From a checkpoint of a small encoder-decoder audio transcriber: encoder activation relu.
Rows from block 3 of the text decoder, named by matrix and row number. Rows with one number belong to one neuron. Each number is 128 + 32 x the weight over its row's rms, rounded and kept within 0 to 255. All counts start at 0. Numbers have three digits each. After the name is the row's rms in percent of the matrix's.
# fc1: MLP up (decoder.blocks.3.mlp.fc1.weight, 768x192), inputs 64-127
# fc2: MLP down (decoder.blocks.3.mlp.fc2.weight, 192x768, transposed), outputs 64-127
fc1.547 087:105095155147138105157127095116154165147144172100107111107137201085118086090126120157143063081081113108158107137111145176135188130174090144119074123134138128203094156166113092105116139103183158
fc2.547 084:079095149143112106163126131111089120116149107153125138151093155126136184148104094137115188149140128151096085103131178095075120183076105141166180093090144129154131143117075168184127105140102098
fc1.548 107:141120060088128134155142078118081132118064166126112139133123161141106138109154112107122102062084142202171146141096129171097165102161139178096114133095188138110112115175116133048133119105072165
fc2.548 107:172150092159145061185165157108148115134146095087092151105176099119107148128110115185079160160130134145114122074110160076152097139149178074137174111142147147136126084130118139148134138158145119
fc1.549 125:119127120097211076084146118125076110148096146129078102098195116176111145130078137062120180158149090113151104118152161157165159151150097124131159086165180157050104131106125125064170111181114145
fc2.549 125:117132143120164153171161057090127131119200137081155098144064098132081131111098153137068150143126145159135108180154143097087180149148145114110076103137084132096105128163139091109151124121165185
fc1.550 096:129148117128131100126139085149108135100102121198125108134147151164150102105181101145133095155108120092175104148116106135149097144153107222099101153140176130144141065103143105093118085108162185
fc2.550 094:075095099182166139150124119051101137124157072061128062142085149117144123175117138098177133115113130139124130166165161113054176127111136088130141128113168105102121169096108089160104072166110154
fc1.551 082:123132137170148116108134058123131132142101092131111126116119192130164102103106077110111123129056093142201108101116140168111164082157106116121088112132166154133091148145107126104156099072145153
fc2.551 082:122141172145174138139156097106126185107031115118138137150145189151099135114190178131117101097139117075140128062092095164130116100124113116143107101108109190151165132152098066146083139105125098
fc1.552 098:141146129117182092076124051104063135140144118102044138142127107209115044160123153105153098099160132142126117168107128109120129123206074103108154101120099115127137140129141094127151172121185146
fc2.552 095:105051107132120169132096175127131124155151157155166172163168137097109191084085096102080142132120117121123098073123152139163145140191109107147072155128185124096167122160090173130083149138081061
fc1.553 117:187229148048096099109160170069101171099101113140156140091135142123149114138105175129156131138117092131145128170152133163150084099107129150070122140124135108135104160100079210119152104153126112
fc2.553 125:094085036072096163140057086166119103169111144152122139211116120137140079088156145119095142153135178111149146094102090127187097129137126174144128157151137113094111108170129084111120174112102138
fc1.554 089:131121099114162121136117077129140102135115152121105151117129134105128104113171122170117132125123126152157083110108127126085138086105080135139142104059211195162118131171142135063121123102151200
fc2.554 082:102132171159112137139126112136128073108136111107110123166118151087141111160138166170100160152144125129117150131128164114104082168145253158103130150123133089105101137156125084185074108142135055
fc1.555 091:138150091103158069090154121111131141151134080130087184115155150146136167156098144067160191121100130154213112097199107089101146119171161161091100102155179124118094098143180144124141110126116114
fc2.555 077:131134137114095180163099067169161150149131154098139136114127111068111152085132122151144064093137164116109173142102144163185133080107137084193123197203147151119159126103097136116180146141158206
fc1.556 100:128206106073131119135137068121121130068149033131078156126120140127160067155107161146118112097133123176169098119123102138144102125113090169101160133095175090155123119078126138122170136123178177
fc2.556 092:148130178151177177128122157116184100077139114126196081102078050151079169114116130128143151148115151176118113051165156094100104165129137120143111140066172134118174099169159202114125085075162116
fc1.557 073:132145088066098136136151085134120045212122106141117129116117116140167108122089143074145153127105092110164135177177133120161132134126169103145179119128178056081135138143132161174138123148112198
fc2.557 066:139105108121199110170121159131177133139095102168139069124103108161160173126142140116108159101136142140113059127114167122117124152165119127109081108123140116119118117162128121110087114117127160
fc1.558 088:130129112130165168129124121128184128096166130203114153042091142139140167134112111141131112103104130148070122146163113149126168185140158158159167083131098153098162086124090185154166149142070126
fc2.558 093:098110166077078117148168119116097037115106147189151105144137146159136125112167169064176155144118124171120106135169106137122124156113086162075184150089106149161166131184160091173147077163153131
fc1.559 104:137101123150170117103134104129143165123168129149098196115144168194169171162061086147130109140128137143131087096108105122109176141165029103111083104145134152113110172137171100098126117091128178
fc2.559 102:159134128154107142152090143163137149065154139099051094135110065130138142126181111123077130088164155145146134166102100098154132103158145170124090154180161108070150086152082125086066102151123128
fc1.560 093:107176110112096154121148078131106110107127142127066138108144153155135097133119073145044182174081137153120079137149170182127101094119086137082150132125122163087127152163161109187176085082145175
fc2.560 091:157187124163161079073126129106178106110189096085170104121119114158090151083129196060132109113129113154071154111181120194139077072128207133142079114151150156108118097097161124126137157103108121
fc1.561 099:134167111126159134109137122123058160129145157134078123084132122070109166139098147120152107138143084157142160171117137074140192143134100091138138134161145100114152076112142131116143096142062126
fc2.561 102:077142130113111147142116125105055120067069108144106152152144158142157140166112137133135161124123111116188112133148118147106158106195076121110130150102192157081151132161119116109125095124108116
fc1.562 096:122097082106106129121130116119120110132144168088118124140147183162140085158141127108119177118086149166116072159131093146053076184192118231086116049117088067146099136163129109108180111129072152
fc2.562 107:130076161222146111176121141095168173193134190122166110103151148122064218109137103160101099129137149146182193095060141104143191112090130084117145115098123175175167156174115146143108112136112126
fc1.563 087:147176094066100088127127150147098124131112123218141110128142081112124133104147126146119150167146161112137120090142122123184147118122098155113196163113224124087161067106131198061141109188111170
fc2.563 084:118104117215065165139089124103171116146141108089136134126085177151161135156105166097134131100133129142113151113112134099093143097133168123138106107110137144100100167090112053153136160127061091
fc1.564 119:154108119143081117104148087128126090092204079128092205101126179104151157104099189167156128180110123131137106187112100120118097152089079197135137107136127098158104113121122126150096122123109229
fc2.564 131:136114143151097099056122166166115076134086152200091137148142062101118104165113107140113149161172113150185130137121127072166131143123204135129143134120202095096125138108125143145066110185088142
fc1.565 116:126159077063113142111136102169077118142163088175082166148154130166155144220091116111099190135106093161195131088114107149113163135189107199103139130125159115120113131150183175138128083098117148
fc2.565 108:141124169174116132104105163118187113131151065080178065131077148131099145172061083045145127097118095175129100131138181126095150060093112101140112133092158082142097120085133169153100160108141104
fc1.566 113:175137137102144142111128098092095155132135126130140152096162118107137147166082201145140152174156158159160146138114125120120094111081112130106156117117131115065111177149100172092125123090158117
fc2.566 123:109088143092139116177138133110114150091120146148164155197102129070157202085155088111132137147108097139125158169108167102061136099062045109148201171069044124069173178110114104216091074128182129
fc1.567 112:155154115095167089112161112068156117149111110171113192063122110144108134134100109138187108122144099154163104112112121136095168139101097098102131150140110097132138083166136149181076129100148135
fc2.567 121:080161151139090153124142138124113140173176088070069124119071150111149118196132141103130091083115144168164100133071130103094125098110132119141092101154113130149058137103161125160137132140124181
fc1.568 088:149120031167095139131142100075098119119133091191097108131124119092202143166115145119129129159094107189133125184189109166163106139102119160087112173124130141119165108145133169127148098096089121
fc2.568 076:132170132120168118151089139177103135117147106107089097137150132108098080180122098115104126088198096091113161142067164148128067143104172094140083123194103123088099131096129114089191123096118109
fc1.569 098:193157098100075122094147107111103147141073178146154109098136125126126119121110140121178117112133129108173131172129111106158115096166068150142155141134177139082126168132128117094147139187166211
fc2.569 096:137146138190151113120126173141154106090164150146111129060147141128130154134056103174085162126125055141089121123087199158114123120150105079136108135118150183131114144109119223164145205126086091
fc1.570 119:142164083120179068098171134146123119175154158148093192102170138149141120166102161102159184113162154136179123124102083121128168077154073092131096079184124132164089160200189144153131122151151108
fc2.570 111:119178121155078145106130087143122148177109109072119143144145139125170153185143096169091076147136145148126152161118171142134133123152167143142096168196109072136150076091133089113149080124158161
fc1.571 090:144123129108150102108150090079090098099156056149157112112180123224213074146123150133160134111127154167079134074168118163124092124084131190110157043114107128131137125094154094098184118107111110
fc2.571 089:148091115119152129132135092091089116156106102077130108145206166163179159065149124118168134181123112142179116092173111134168127161121093075084137088121126076151109103130132104150177182159129125
fc1.572 096:151177132069060097113114136127121130120138145106140128156148072118073134088160201119128138147138147122174157141118085135143142110180123162108150145135103070092130073166117167056154119129147136
fc2.572 092:102088104186181139115101135176114140166067138113111147130119193134143140149127116127134116058166144114140148115079080116071140098161142134154128131183161214091119166118122089124124128123073143
fc1.573 102:131140148133168156135147095109151158165150096110151101119133136125156099123130112134124107104072113136158119106111154150119190094101080118146103116116217172131106160135102126094127096064152146
fc2.573 098:111131127180094162105124123133089131141075093178080132146135090135133184169119126107125158174119098141100142113137129131143134145095142140171086108114053141139142152165118120136037091097077096
fc1.574 085:111081149128165128130132095134093101146137180130071116118101143147169141165112111138112114128080104142122090131118132096108144210176083129124139083111142111146139107105134070130114118165077148
fc2.574 086:099163154176058185163136122127132181137135096122106099119116151180160124188121165165114080065171138143150125126097111121116157085059121123153079138167159200107141089111138157093205171140120107
fc1.575 097:116148117079134085097145054141051077132137081122088140080137134158115081149091126132120186121088074154129092144156154170098122132128126077121168090133133127148119117109123142150161088172141151
fc2.575 101:095108137078111114142109105094145072089128148185129122156086075111093127085120057130161133120067111175191069113199168170105126142161116110117174126070104159152162114167162125164102073107126160
fc1.576 110:141123106092137066106133064095089159135106093169105144133147113208106156096108107134161151189108088143145117111185159155118168177189133125110134092149117059144115051166153134118111093097112107
fc2.576 105:157143089118123101121117148097125146140187149121124120142120090137166161108148129110082125063140132151135146163121148138097156128123083071089091156183078146030122077116181119160088152162176199
fc1.577 097:151129060166093115134136111132065115093141094169066122105194195161193156146095137149119110154101138133134096154079105124115117080172075178119078134133154170138142167161110116139117106145125167
fc2.577 097:126167080078160103060141134116126135133120154116130112153112054081151117080102085098094169094172108162182082114116160107067099138116146096132137201169184125048103159094108083184118118156114162
fc1.578 104:148120133148106113111122163082101130109080136162136148120156076096107174109118110067101146151109098154146141111160140141123174091100127120108147133086199111052160133109115156060142107101036121
fc2.578 106:174178072135114176152113117102137141098116158143128105112187175155095134111126132188159120099159097126128133136134120174158092123069107095145101155145090167113127121106159086165150137096178091
fc1.579 101:194144155142168126066156109047139138095137147127155123064136114173145084093129126162122095096132123169140127120141147210143105155114150133139136098151126115118117099112109163138169124143089140
fc2.579 099:085131096081113177173103126115100109124141168134108170160147053089115118095088130150155190164092139155127081140194118125164096147146144188085141110097130071138075143180151164109188136122138103
fc1.580 086:169167129130135111098175161090137140128085164145187166080176104107117093151096171085105111150123121147182145141146138175110123091142159173092161116163184066059104103089079159058207104144065103
fc2.580 075:117072088126135179150096090141080094132137164050114110148124084147124072132112126147122188081121101131119080146120119134116061145175126146132135142142117129115068147133152115150098133128118165
fc1.581 077:144127092078174075110153098110072122174077104157107098092133163215121182108109160085147152161143105147149110126147123141176115155141096186104138113118191168124113096161182131078144098130056165
fc2.581 078:099129162113122171151067168118098110147128140076179152185105081113102127151163165090086167062138131160127063113149143111112138118160124124095140178096177076149128074103177150116168143091126115
fc1.582 112:127123097112097125133134062162068125172153087161077161142142143195198152127129102126109130171122097131194115089108099161109184113156066156110133147110139144154126119179165160145112099102155203
fc2.582 110:163112120123146072102122143121094136102139095127121126150180065141125135119114125076195135112110107178205130163152142105100134140149137071094158100086171086040078091152127154153140129153194114
fc1.583 102:129126144143119119108140109082158104137114176138172124071128148106144160111127147099128103136107183194159100126100165152086142111116113137112142099074158132118151118137084135063186114070052134
fc2.583 106:113131095111117133204097126134108108037124131252094037115144109209134112094114149106102147138096092070124079168097151138135124141199080103124177124113127110089127144199119174100120157157156127
fc1.584 099:165123100133131139109128088120046156106123103176111079133147183142178189094109164128140123167129137103091166142122122095116158127126086159170112097152139147077141121139100064115107076116064110
fc2.584 105:113094086071133107104124117108181135125143132101130131128151070091142119140052088057192132134068094113130168162112156179142174144097096124176122159109187088131125173173110060180038124093148168
fc1.585 109:120097138096153125138138070106107126129121123070136179122162159136108102100145178102109166130094126161120139104140136199125134138076158148139170098122157139093118139158078162053209104103074127
fc2.585 120:104202108114163162153117097141133135118119108113181108173155150112102185128140136163117117169141132127186143095130128142119138101124150096125081159124167184069152135150110137153079143176133086
fc1.586 101:151211113104106126125130095107101115117124053107123124131152112139104112144139168051189112082113109127170128168109066104137121086180163185113081143138144102110098148167127139119185159132159116
fc2.586 094:090079140118124102137119067170090080153130047192162080153077143096140147087171161172093137179116156154189162060092131108106140161100139128123210140076153193139159139137107172145121085086104099
fc1.587 101:154182133085095116137163096098124142062161080119137105157155198158163106119104189135141121131092071140156111190172135178126088142137141167147111134170104102195103155120134096133170097099134147
fc2.587 086:118146181103166163107154108132151143092112100094120111122144154153104144120077136095099097131143175133147172115105157070114190159114125113151102120164104105146128172129113121145132114199061154
fc1.588 090:149095134108131118081149116099123132123171121114180062139130133148173095154156147109089096134085108159121125148134098206065074133135183212131118095156148090072100112086043121102184119119006124
fc2.588 086:096094164139068147078150138086149123138164143104157134064143097122053186121107077193145146138097130115067135067171183169152130166132149128132144068139119116201155134133165160124199120105171170
fc1.589 092:155126123079153093116114088145079148112106121182152128114146159145116192119141121148141181203145110147159079156125054151124084148137112144137206109114125112107100142154113146123122061154088174
fc2.589 103:140130156050151121127160097105163131132165074105109085141095111111206183130176126117137117131090112165092185190085152110103071136064116113151167168050084106062137109133106174131143111129149092
fc1.590 114:162118145103111146125141088097089165099116103120110115117164171169157192140097112157096151150149149135118135134109158164105130163112091120110123088125066123134120219145106185168130075119144148
fc2.590 131:143099168095145099115155100111117109124152107150108123166066131148104161084100082073141127178083127140124149123104140069136165100111103115117220128073084119168107136150082137165092132124126101
fc1.591 094:192166050057125082079153129127107127120103148155088105096167103143143085104053144114187152162146141102168130172163114085124123188139123119079160065146098105182128082168146185120077124141136162
fc2.591 088:134156112122145112185125141125129137082090058147081078111073167130123110112093210079156098124138133152094163231099106048075183122123108078118146131111113096173108162156160089098112114106132078
fc1.592 103:134154096094154126119121109141109131146099061123105114127148115127157045200160126031112166152119126118119168121128146113088106073128172182107144118170133112103132115112173097119148111103135086
fc2.592 109:097053109137130116165097143163083108132066121176068102130148105150146124129154110067116170162084137125175109115145132111127135196120102163060166135110119151122128182084135199143124111113118149
fc1.593 109:137158110126162082127170109072101106120115088106090118120147138200107094126143135093102148126118151171090043088186109185096093110222156185053136084127126110122102099137142117107188102098087122
fc2.593 111:156102093131108179110108141143078039166139132135145106099182082104109121162112161194138173179136101144087116170158125168092134101134133133148114147097147164067108137152113128108155058169122092
fc1.594 102:141133104079150144076129083123095109161143101174138107104167115110150201117088137119188164116113125106167150124131126150164182174122023156135120089167171164122143134140141126111153122069165167
fc2.594 103:140136170132089157103100159131135132067137078088137162148135052120050117152089172185105117102147159145062124104125132110096156138167115193099095187104120086127117041077135136084138158112128098
fc1.595 098:116111097131178096120137103155095126193193152105105105132089159175152168141123175106145192154155118091109113109118140086122163149165065139135082074176086120119123118190179076142147140104087072
fc2.595 096:080097119095113177125148125137072129115120073123161082137147070125062097122154131135090171165109070112139123072116164099136140173126147111109159159072147149136138182113101122100198142174098139
fc1.596 116:169150117031097111121145100125101118125121154182141123108177096125094106127120176147143195190146136143158117159133120159127085140106087141087208124087120106118145135178102214068177099149136172
fc2.596 112:127111129117150129092156106135144152149104126120152140169104100117142166140167144175100134131152140148164175114068122110150133100088136144121185137122132130072152145087112185133149064150131108
fc1.597 099:175108129170172047056161138091158088157134140078151119115165126138171102120115155078155145102132138156152134155123097113103138093134122047123110093164129108088084141128142123114150110099138132
fc2.597 098:066065193154130153223144099133094133141131088131170119160103065053115136103090138124126128169095160129126103111135117113148126124090179123103139145119133125119139173173103117125149143126131109
fc1.598 091:139107090132109051106145104150099096131104103121105175140127203159083146112150142088078131158149138136152102129126120138156168153166140100116143114134150150104130087145163088124144116108115136
fc2.598 099:148147124105133172174157127167131167098152210077101051133137146047065161131084131108076127108107136135122098151111154138117100150095101139111048121131126130143112090105122126106131142097140117
fc1.599 085:166135109148094138091173133055109057106135053128086056126185111152135109117092129115141153154085117146163088171152130152148111137126098141050175109089129125135118163180141162109142109085085155
fc2.599 088:082126154138144134168166085111077109102106094061146151117129110076130116093066146153108110101144186137092134168093099121156128148127140117152128167142094117126142115116132080123146148128060070
fc1.600 115:161159119156116062099175101099109106095124096122096164094139179138143095088137154134102170112128125168105130172116034144097110064142143205057147114155112086138106051148102131096192103157085110
fc2.600 108:122195125137076137101122144110097107089112110180090137141095142176216113179113117137111126126066118141112126123138140131142166185120043205113168147092112148132128087084107148164105105172153105
fc1.601 089:167097099110156103154126106111118129130146106133130109068134213139165143061131177140135104112142115125100117119136096144136101112104094207110124103113109164195133103132134091100118159111141139
fc2.601 081:151115146186051131124102124142088124213103154144126174139152044133131197163054105195129111100096108154103101140092155078178087124133112038099109158120107097131111152133119159176133114175151160
fc1.602 084:175169158116122069114158114101113146085124113125141116127083222182192155090131130112150104160173130102115155121140053142137147065130154167118105114193079101122119085163082062148152096160081091
fc2.602 079:129118106126028108091130153105117097142137106135126115165153084084125092067094133113152073170069094148115167139103196128171158174085179091146188133125147094165102152163145186125076130146127081
fc1.603 098:139132142158104105100155110104130094097142128108146144090200180188159068160135079150089158104062075138099099185162178150101135154115115121101151097111086098156154151124101137161140076120127153
fc2.603 089:108160091147169141061172131135102183120126117093099159142139096166099120152050111139156146112139142074111121125075100128090122103141169119102121194113081144169136131147098099118136150107119062
fc1.604 106:155130123126134113117176104095129083115123067137161101135133143113076078078165112074132123089081094123167043152144113158128086107096110171103132132121110184106152093129093159124160151091129123
fc2.604 101:100124118108109157173152114115127109122123081134130120158170142088142093144133079111110110074136115125164116116129143108160140135065144096078113159149055138081168135096117199157105078130127210
fc1.605 101:201148123132168095062140135064150144152066145111158123121178104142108075126162140116127109103130128156199108112153136170119078106121130151108108119121170126116100098093146144122105130072136098
fc2.605 099:082065090103136173139123124154096121181103132109094166183122084097099162127110096122139157154115156125167113135142129091138156160179183131145116104110111094107123131204139140119113164120120128
fc1.606 097:159164076116127088150127127123129129057151153144095089127131187209186110175167122094153104132143131135134090174114091068101130126158144161131113115149131110155130092122150066136132130167100119
fc2.606 108:124087103150149070107107120093115138140112141174148146119151121109123150081108138129123151115155108141205107104131125156132175140089072116099174159111150155086156129109109168110092093128109130
fc1.607 095:184153147120148102148153138120128183114114122174117135100129148135129160146057179105213086125138137120117149162155110115163166171186112136166097117147107050148089105136170094087135150135087129
fc2.607 083:096129125131101120146104134143087161115129115060147122148099178091073144176140165166191146071147153149106126107114144163115088106175152041115156116118170146137108068099141116130109094155172085
fc1.608 098:156142034134119164127154049104129099152126097124071150127112152121133087098105164101145090102092118152124101248123094140112075133160107115122127153158103101130094155166107146146153127092141184
fc2.608 106:151094166143141118044103141140172124128113147141153117151082089119159108129105057136080106137111107135125128078138109152178143125137141110115110174145151152147147150128106092148107147141128124
fc1.609 104:147106061119073125121145124143097121129167070164172075105192168172192168132130139102156109154086137115175103167115131160149115164110088154093093114130142122146121153117134139098130090106158145
fc2.609 109:131110135087161120059126129151197129142130154092121106145150098125130089138075121071115155129158127125115133121147168106099119218094161106104085169139102154067062169157138077136183212108136129
fc1.610 091:135119077137098100166140116101093155066158097144098117117107117155119149157161111128143070098062114172172108104093094120107158068193132165092108110116174140128125094148089089071107086188085124
fc2.610 081:107137128161112126175118130132151092117151137100107097140152127120062113077170143207084194092135094080103093108121126115140100193186135096166092165135160161104112153110190113127145150142145141
fc1.611 099:174116095156206124119170125142143127160143141106179105050100240162103118092128089094116160157107113109134092128134113156127118173107111115143128120154120162146140089142162052187116125090086119
fc2.611 107:167105105163110185126145187103121123149148143155130180098148165172058114164127123160089154101133147139112116123114124192151060107132169140141127149065132159168096132125187131115154114084104083
fc1.612 109:154161142112136138137140135064132124115092067152159123105154125139105133114132138099207112173123074131167076156136157163116107122145139201122120157080147132118107165144161191130159138094122144
fc2.612 100:082127120049082111111090107161113133148120169185113136183115131144103082109196143186126081135152163094106115110089146123162111120097135130131156152182134198096135095097124125106113176171119153
fc1.613 102:127130090058178125133164083106065106138121108158085117088146139147101154120088142055131164158150106147144104135161148127111145138154121130155171125114175079071109140167094173080202120163091179
fc2.613 103:124138113111162147167143080121115135142182173083134072171094119118127145066162096125060160155101184134109116141120139100103141133129185100150092122145113182088132206179097112137150123116118183
fc1.614 108:162103128142071121113158151119138074140114096150163160079093142094161108088128158103167152189075082101148076188133116100125079102095101118144179127071162118117097166144105114112122091136108219
fc2.614 103:151098128156127099081119140171107079179114177167160093128124070140134089151093157076170141184161157131214140142125096115187130081105114172091163119118139111169121140132169115132092126117197123
fc1.615 082:127133106103138090113133133167124123187133123145113119084127150119100100087153127121134164156157152079131115096106119146141132113117056136108191127143143142095160074104155151097119147184100176
fc2.615 082:139087142211111171130134151084158122103125081117129119087090157115124133182095139124094124079117079145098138104153164103120130119145138133125102149104154168144108146105102112171138197079101126
fc1.616 108:131107150119137133125108089121051131078161075109170146112164122134166119171126220108146130121109091159105137116134146128150144176034097164139168110090134109090122183061074161115154079126142134
fc2.616 125:131093130070119176121125143125149134108080179190181124168170138140124164157152149177130088157100094115150139053119111160160152130158102170110148122077141108123176186112117164145113122144141084
fc1.617 124:169127117108146149108138051117073148090109105131129117125180141114165156137072133143105147133151130132135133151134129139130091158098079146143154110143103115065118191150090138116164118135144162
fc2.617 120:145129199123119125137157162104105143104106147116148150155137110064147198100146118150120128145130155131142158130122173106055122059033069106136203170074107156069164181108116126219074101121174126
fc1.618 112:142111124149137126129137124109164074144133108126168113122132110131122100108167151128115103164096133112183062131129164113113085156143113199098145154044169124139133123094160146103103123062133171
fc2.618 111:140143123154107165156195124141113140093105118104119113126168099061097104164101122110102109177155133131107179143109126148137156106110174144133080161126096163095148097107092213095132134119133139
fc1.619 085:128124143114138103095127092093114118133120081166125143126148140204209130125148132098135167219170147114125104126123122078106100148108081111083197122106079152157161148144120201175174095118148135
fc2.619 073:129123119177088162171125135136113200127128143130135146143135151171094153138137103138112128101122134092158119089076095097159136203107114142114156113142108135146168104115106124078130149196154115
fc1.620 082:160137132146157108099137118094131079147149110168112114076130185179133171100149148120134161135091112177101056113138099173095112107133126134091170108100118146142130090166191165175102097106045102
fc2.620 078:142143099093121125081147149134110102168015149124081146131144132187147080057161172141140144105154171109143175149119125129123048124217124166134104129123124081131090084154154190148159133119131117
fc1.621 079:187115106128122155128154156079159123148167116167158160088091148075126141139104139051181106123074089154133113194127120167121100117105133161141118126082187121085116149153070160108143150074030123
fc2.621 086:123169099068111152119123102134109086114119099174096150097107094152101128123174087129156160178101089118139088153193137149163116152170098103081143111142122126155159129141153121160132077130184180
fc1.622 094:138168082111103141115157117117131116079201060168111152151152182158138086098103131145095121160086124140185116125172145176119160167135103152127146140147086113142116141142148160199132113108155149
fc2.622 096:147119154124148090095072153154130162098116093108163091158187075132158173133119161087118129127130130149148135151174132109151141129158181081137108121127119154025118099146160125091139108192130132
fc1.623 124:152100123116121102098179078107118183148149100120126133079178128222138130125095153156123141121070105153131177157171086175086134171163148181098112032160120047151097104129089132126163066115116114
fc2.623 130:149102112111141147131135176077150141151143162105079086133146108167086140155108166185111196114152175157087077128128118141115122231135091165067117140120082150206144115151213140162139123120159122
fc1.624 086:117168144154142112085103118105118151055051061188136126141131141142124189120141135094118134227159103143150105157149103132149132111182169191141147142142183120089144099123154104078197104114043076
fc2.624 088:137087100130115146176164142139126121117145132108101127138108172166085144140108118141154141102146142121095111139106147161090099164147140151134051099179100107110099100114114067077105104148130099
fc1.625 110:139133125079103133126127100127096141150089080130147125149138138165080114122133175083182170205104064107122109180149109139113084145137150198133121162111132090112097127161138111112132111117104155
fc2.625 110:131161185179161138142151078115158085146169144172160114113111132133121148146163128178093117092151155117079164147101140140138128096095151081118152183140079187079173123101083121161116132112121122
fc1.626 100:161116086134080130141145096100070121119157106117141084123116143116146139136177132049107123133078069167107115168117146135078082124100137153123146143115124107075123130108077094131132066157067174
fc2.626 099:122115183152111141019108141144136119123070149142152192106116089138158101093131105146131170116122058141225152122131141132119136138083143140089180150100138134179130191099123103111136136096173158
fc1.627 095:155142090131128083105164139092134082102122157139133154084147175219126083125112120137103153140107110166151029152211134173126067089195153132080124098121149114154102127128145142173144111136093121
fc2.627 101:148153079118137161094130094138128100130114106153126162124125089059131082121096125128066139160145095100181082164079088133114064106140085129106139150098105167107146188159139181156138125155112137
fc1.628 080:122108160123169143101135120071126089150169071107164150095125103123116139111127196132176147131135121129151129085114122142117121104068136178143123066119157177146120097123089129074174114076040121
fc2.628 084:157124115112098153181131140132156174140161163135168058152169118115132139125150117160090132118142079123111143089158134148150156142088144104108024173113136171131159114155153094156101134151168147
fc1.629 101:163103111145118110109154139058109088123141165157143154042152137140087122099122076101159168171078081174123079140121152120068135087158116117071169080074087120145111129156117185135126104138075119
fc2.629 092:102196141127141114101129126162130150096168086135121072109155139126176136136110124066112073108155137081134147107058103125089160092162100129125120110154144182073155076107139070143104157161077161
fc1.630 105:169135144131192088066129118088166116158115168096169121086154101138144078128125162086152111147160139146151132150119129107058129086061102071158151103128175124075123151106087111119159135098119126
fc2.630 102:121126091121119146152138090160121098099157163136156128161172044141110135063091161141111154139082167158149115180128126168133134141105105112100123048101122130097084133195146127115142193146177056
fc1.631 094:114091103119131137097107117070118062095161119102062158143131115143120123164126137090119196135119113190144040088123115112101122134158150177051102124082133099133075109214185119088142123050026115
fc2.631 098:165172159144129100184159155109149169138109153169140072072101099093130203140160100169116098152139122136085144124110133129162149158135131108136120109123130148138204101111105166156148111166165121
fc1.632 102:156133153133232108107131132131164161160130182141139109075097185196185153131118103138120098148160150110068133105119115099115158115174105071154151117191099151126164098158088130158141132139118107
fc2.632 099:121128128095067126124112150104100108131172108135116135146185082100096098147095194105165159153077058175175079144141111178088111145110155122096107121095142066163068139135168181133170104134108132
fc1.633 104:157170091073143129105150056117101151100167107141096179066183114102168155133085144162138136091102140155146156130101104181137201115109116109137134088201146099114151065125128152078153075099127126
fc2.633 104:153171195160159159190109179105170137093130119153115162102098080104112160160104156105124123064119131132139126141139092129081179139177130153132115106145146089115133081122115154121125113075098113
fc1.634 078:162136157122135104099164171113106167178078106137137103088135147145110207076094117087138182122138115098120095092141129133133125126087094138101180137055155149132115148144133197086144110188113144
fc2.634 076:163102072106089111177133101101136095121192187100165124069111175151128132136159134124103114073096116147106124102156112168129116136186140121124086132120140146135147107083128129105172129060134171
fc1.635 107:125183118106077105138170164123135121137103089146102162113123226113114159102119111143124217177139122092105065113168142130144090096105067130106135136120140167132114172173144166164162109161140151
fc2.635 115:097114149116105138156114139113176149142123111085149126118125090096153156147184143143146124104121124173110167099110153122079136177153150145149103077141116074108109116193144125105154113110112100
fc1.636 109:125149050121124150118133131115070102126128089106047132127150180128200100124078140148109129111116152132109137137151097129150108163173054208112106067164099126186135146138189121143147132130099164
fc2.636 113:110108149145129120199113133152158133146129161132171099114074179142120144116102103172097081127111148117097165122111175134152148195149100050111096062174120122184114157154125123164113137208108145
fc1.637 066:165116101140170108141161118125122158171125153137086096104158139122066124131121062120113133168141110147110081094155186109099152194150087096100156129117108109094151095099151123179121106162081150
fc2.637 068:086144146115138119087119102124137162126135028171112162148137103172159099106109159069140111191155163155186128157128051154112150090135183157143154120185175078090106066108133124133133126100108097
fc1.638 104:145130146140103116143133117143142120113088043171119112138133174145179184136107179100178122212137029086127138139211114117164116148129137150170127160114188143128098203154179107180127117066131158
fc2.638 096:153117152107129168096138097151158117094130168096099144107137122115093089089123119176136116130195144128107133178077119097137124124152074070141121115190107088137116112117136125148042111167136154
fc1.639 076:139118123167137107113155119139068086136158136133117072116154171177135120128133090081106125124079098120066095101125173130109166153120075130112161096115143142117117161106159112157140123166060168
fc2.639 079:164119136158151090125113158111168180127124114136140150083194114113147084133145170086145069116117147108116147134084038158105132185118152163108135107158137112047100112103146183084133107142125099
fc1.640 102:158132123109239112105142067102179150128130137164143099050115123151097169108087101150123094103128136131086064123146144188104122144183137137131102106129123165111128100118131148123151156128065157
fc2.640 107:077147123076100132080104076159113078151134087126157107152109133102167114116182148128153159203132121115119171097121122123158106129079100161126214177112139154153169176120130140191157131115104096
fc1.641 098:132153055099109165097136144131097059152134131150117120153127098164127115163088159090149188201113127124200130187138151088112102143138092159083120117089126116137064178163203133056095115096122156
fc2.641 096:161194158181115119128187159084116137122154119117127173094102105110166114190093114133120108115141056146095121127153132115141130114077175095159078116136137083110129133116131115139153140103167102
fc1.642 104:128099163138153173151145143125161103132112135133153114105135170141127124109113149114121125144094132079062120188122129159130032156138116203128054114136103134116073162142138072099119164091101115
fc2.642 101:146168100108098099100109112131078109117129148143099160083126133132115160131147074189114117119143109142211113110127159130137196106121116082114192133105171129126153084133086187152103074161139169
fc1.643 087:137141126133126118113143143142124148148100100105083146085147186170107075137143105104139170169109109099109109148161169141092105160181141127087180123167123091073122121108108102096172106175117116
fc2.643 085:125126113149116098156108124160130100121119121162077125129076126154103142097164096106132192134107081177095134077150161117083143140102171141075192126077106154123112082120120167174129161111101141
fc1.644 096:145165176140209128131135119128151167111132133139144183053085163187165164161145100128144078118179147127113125075126117081107183147178119103167148126175094130091166114132083152169139136134117129
fc2.644 099:139141138128072141132149118086128088150146157094106108129152139133117085102082205073132163105099056165157088151188114168097106164129152142101146148077138117142095151138176151118164098094094148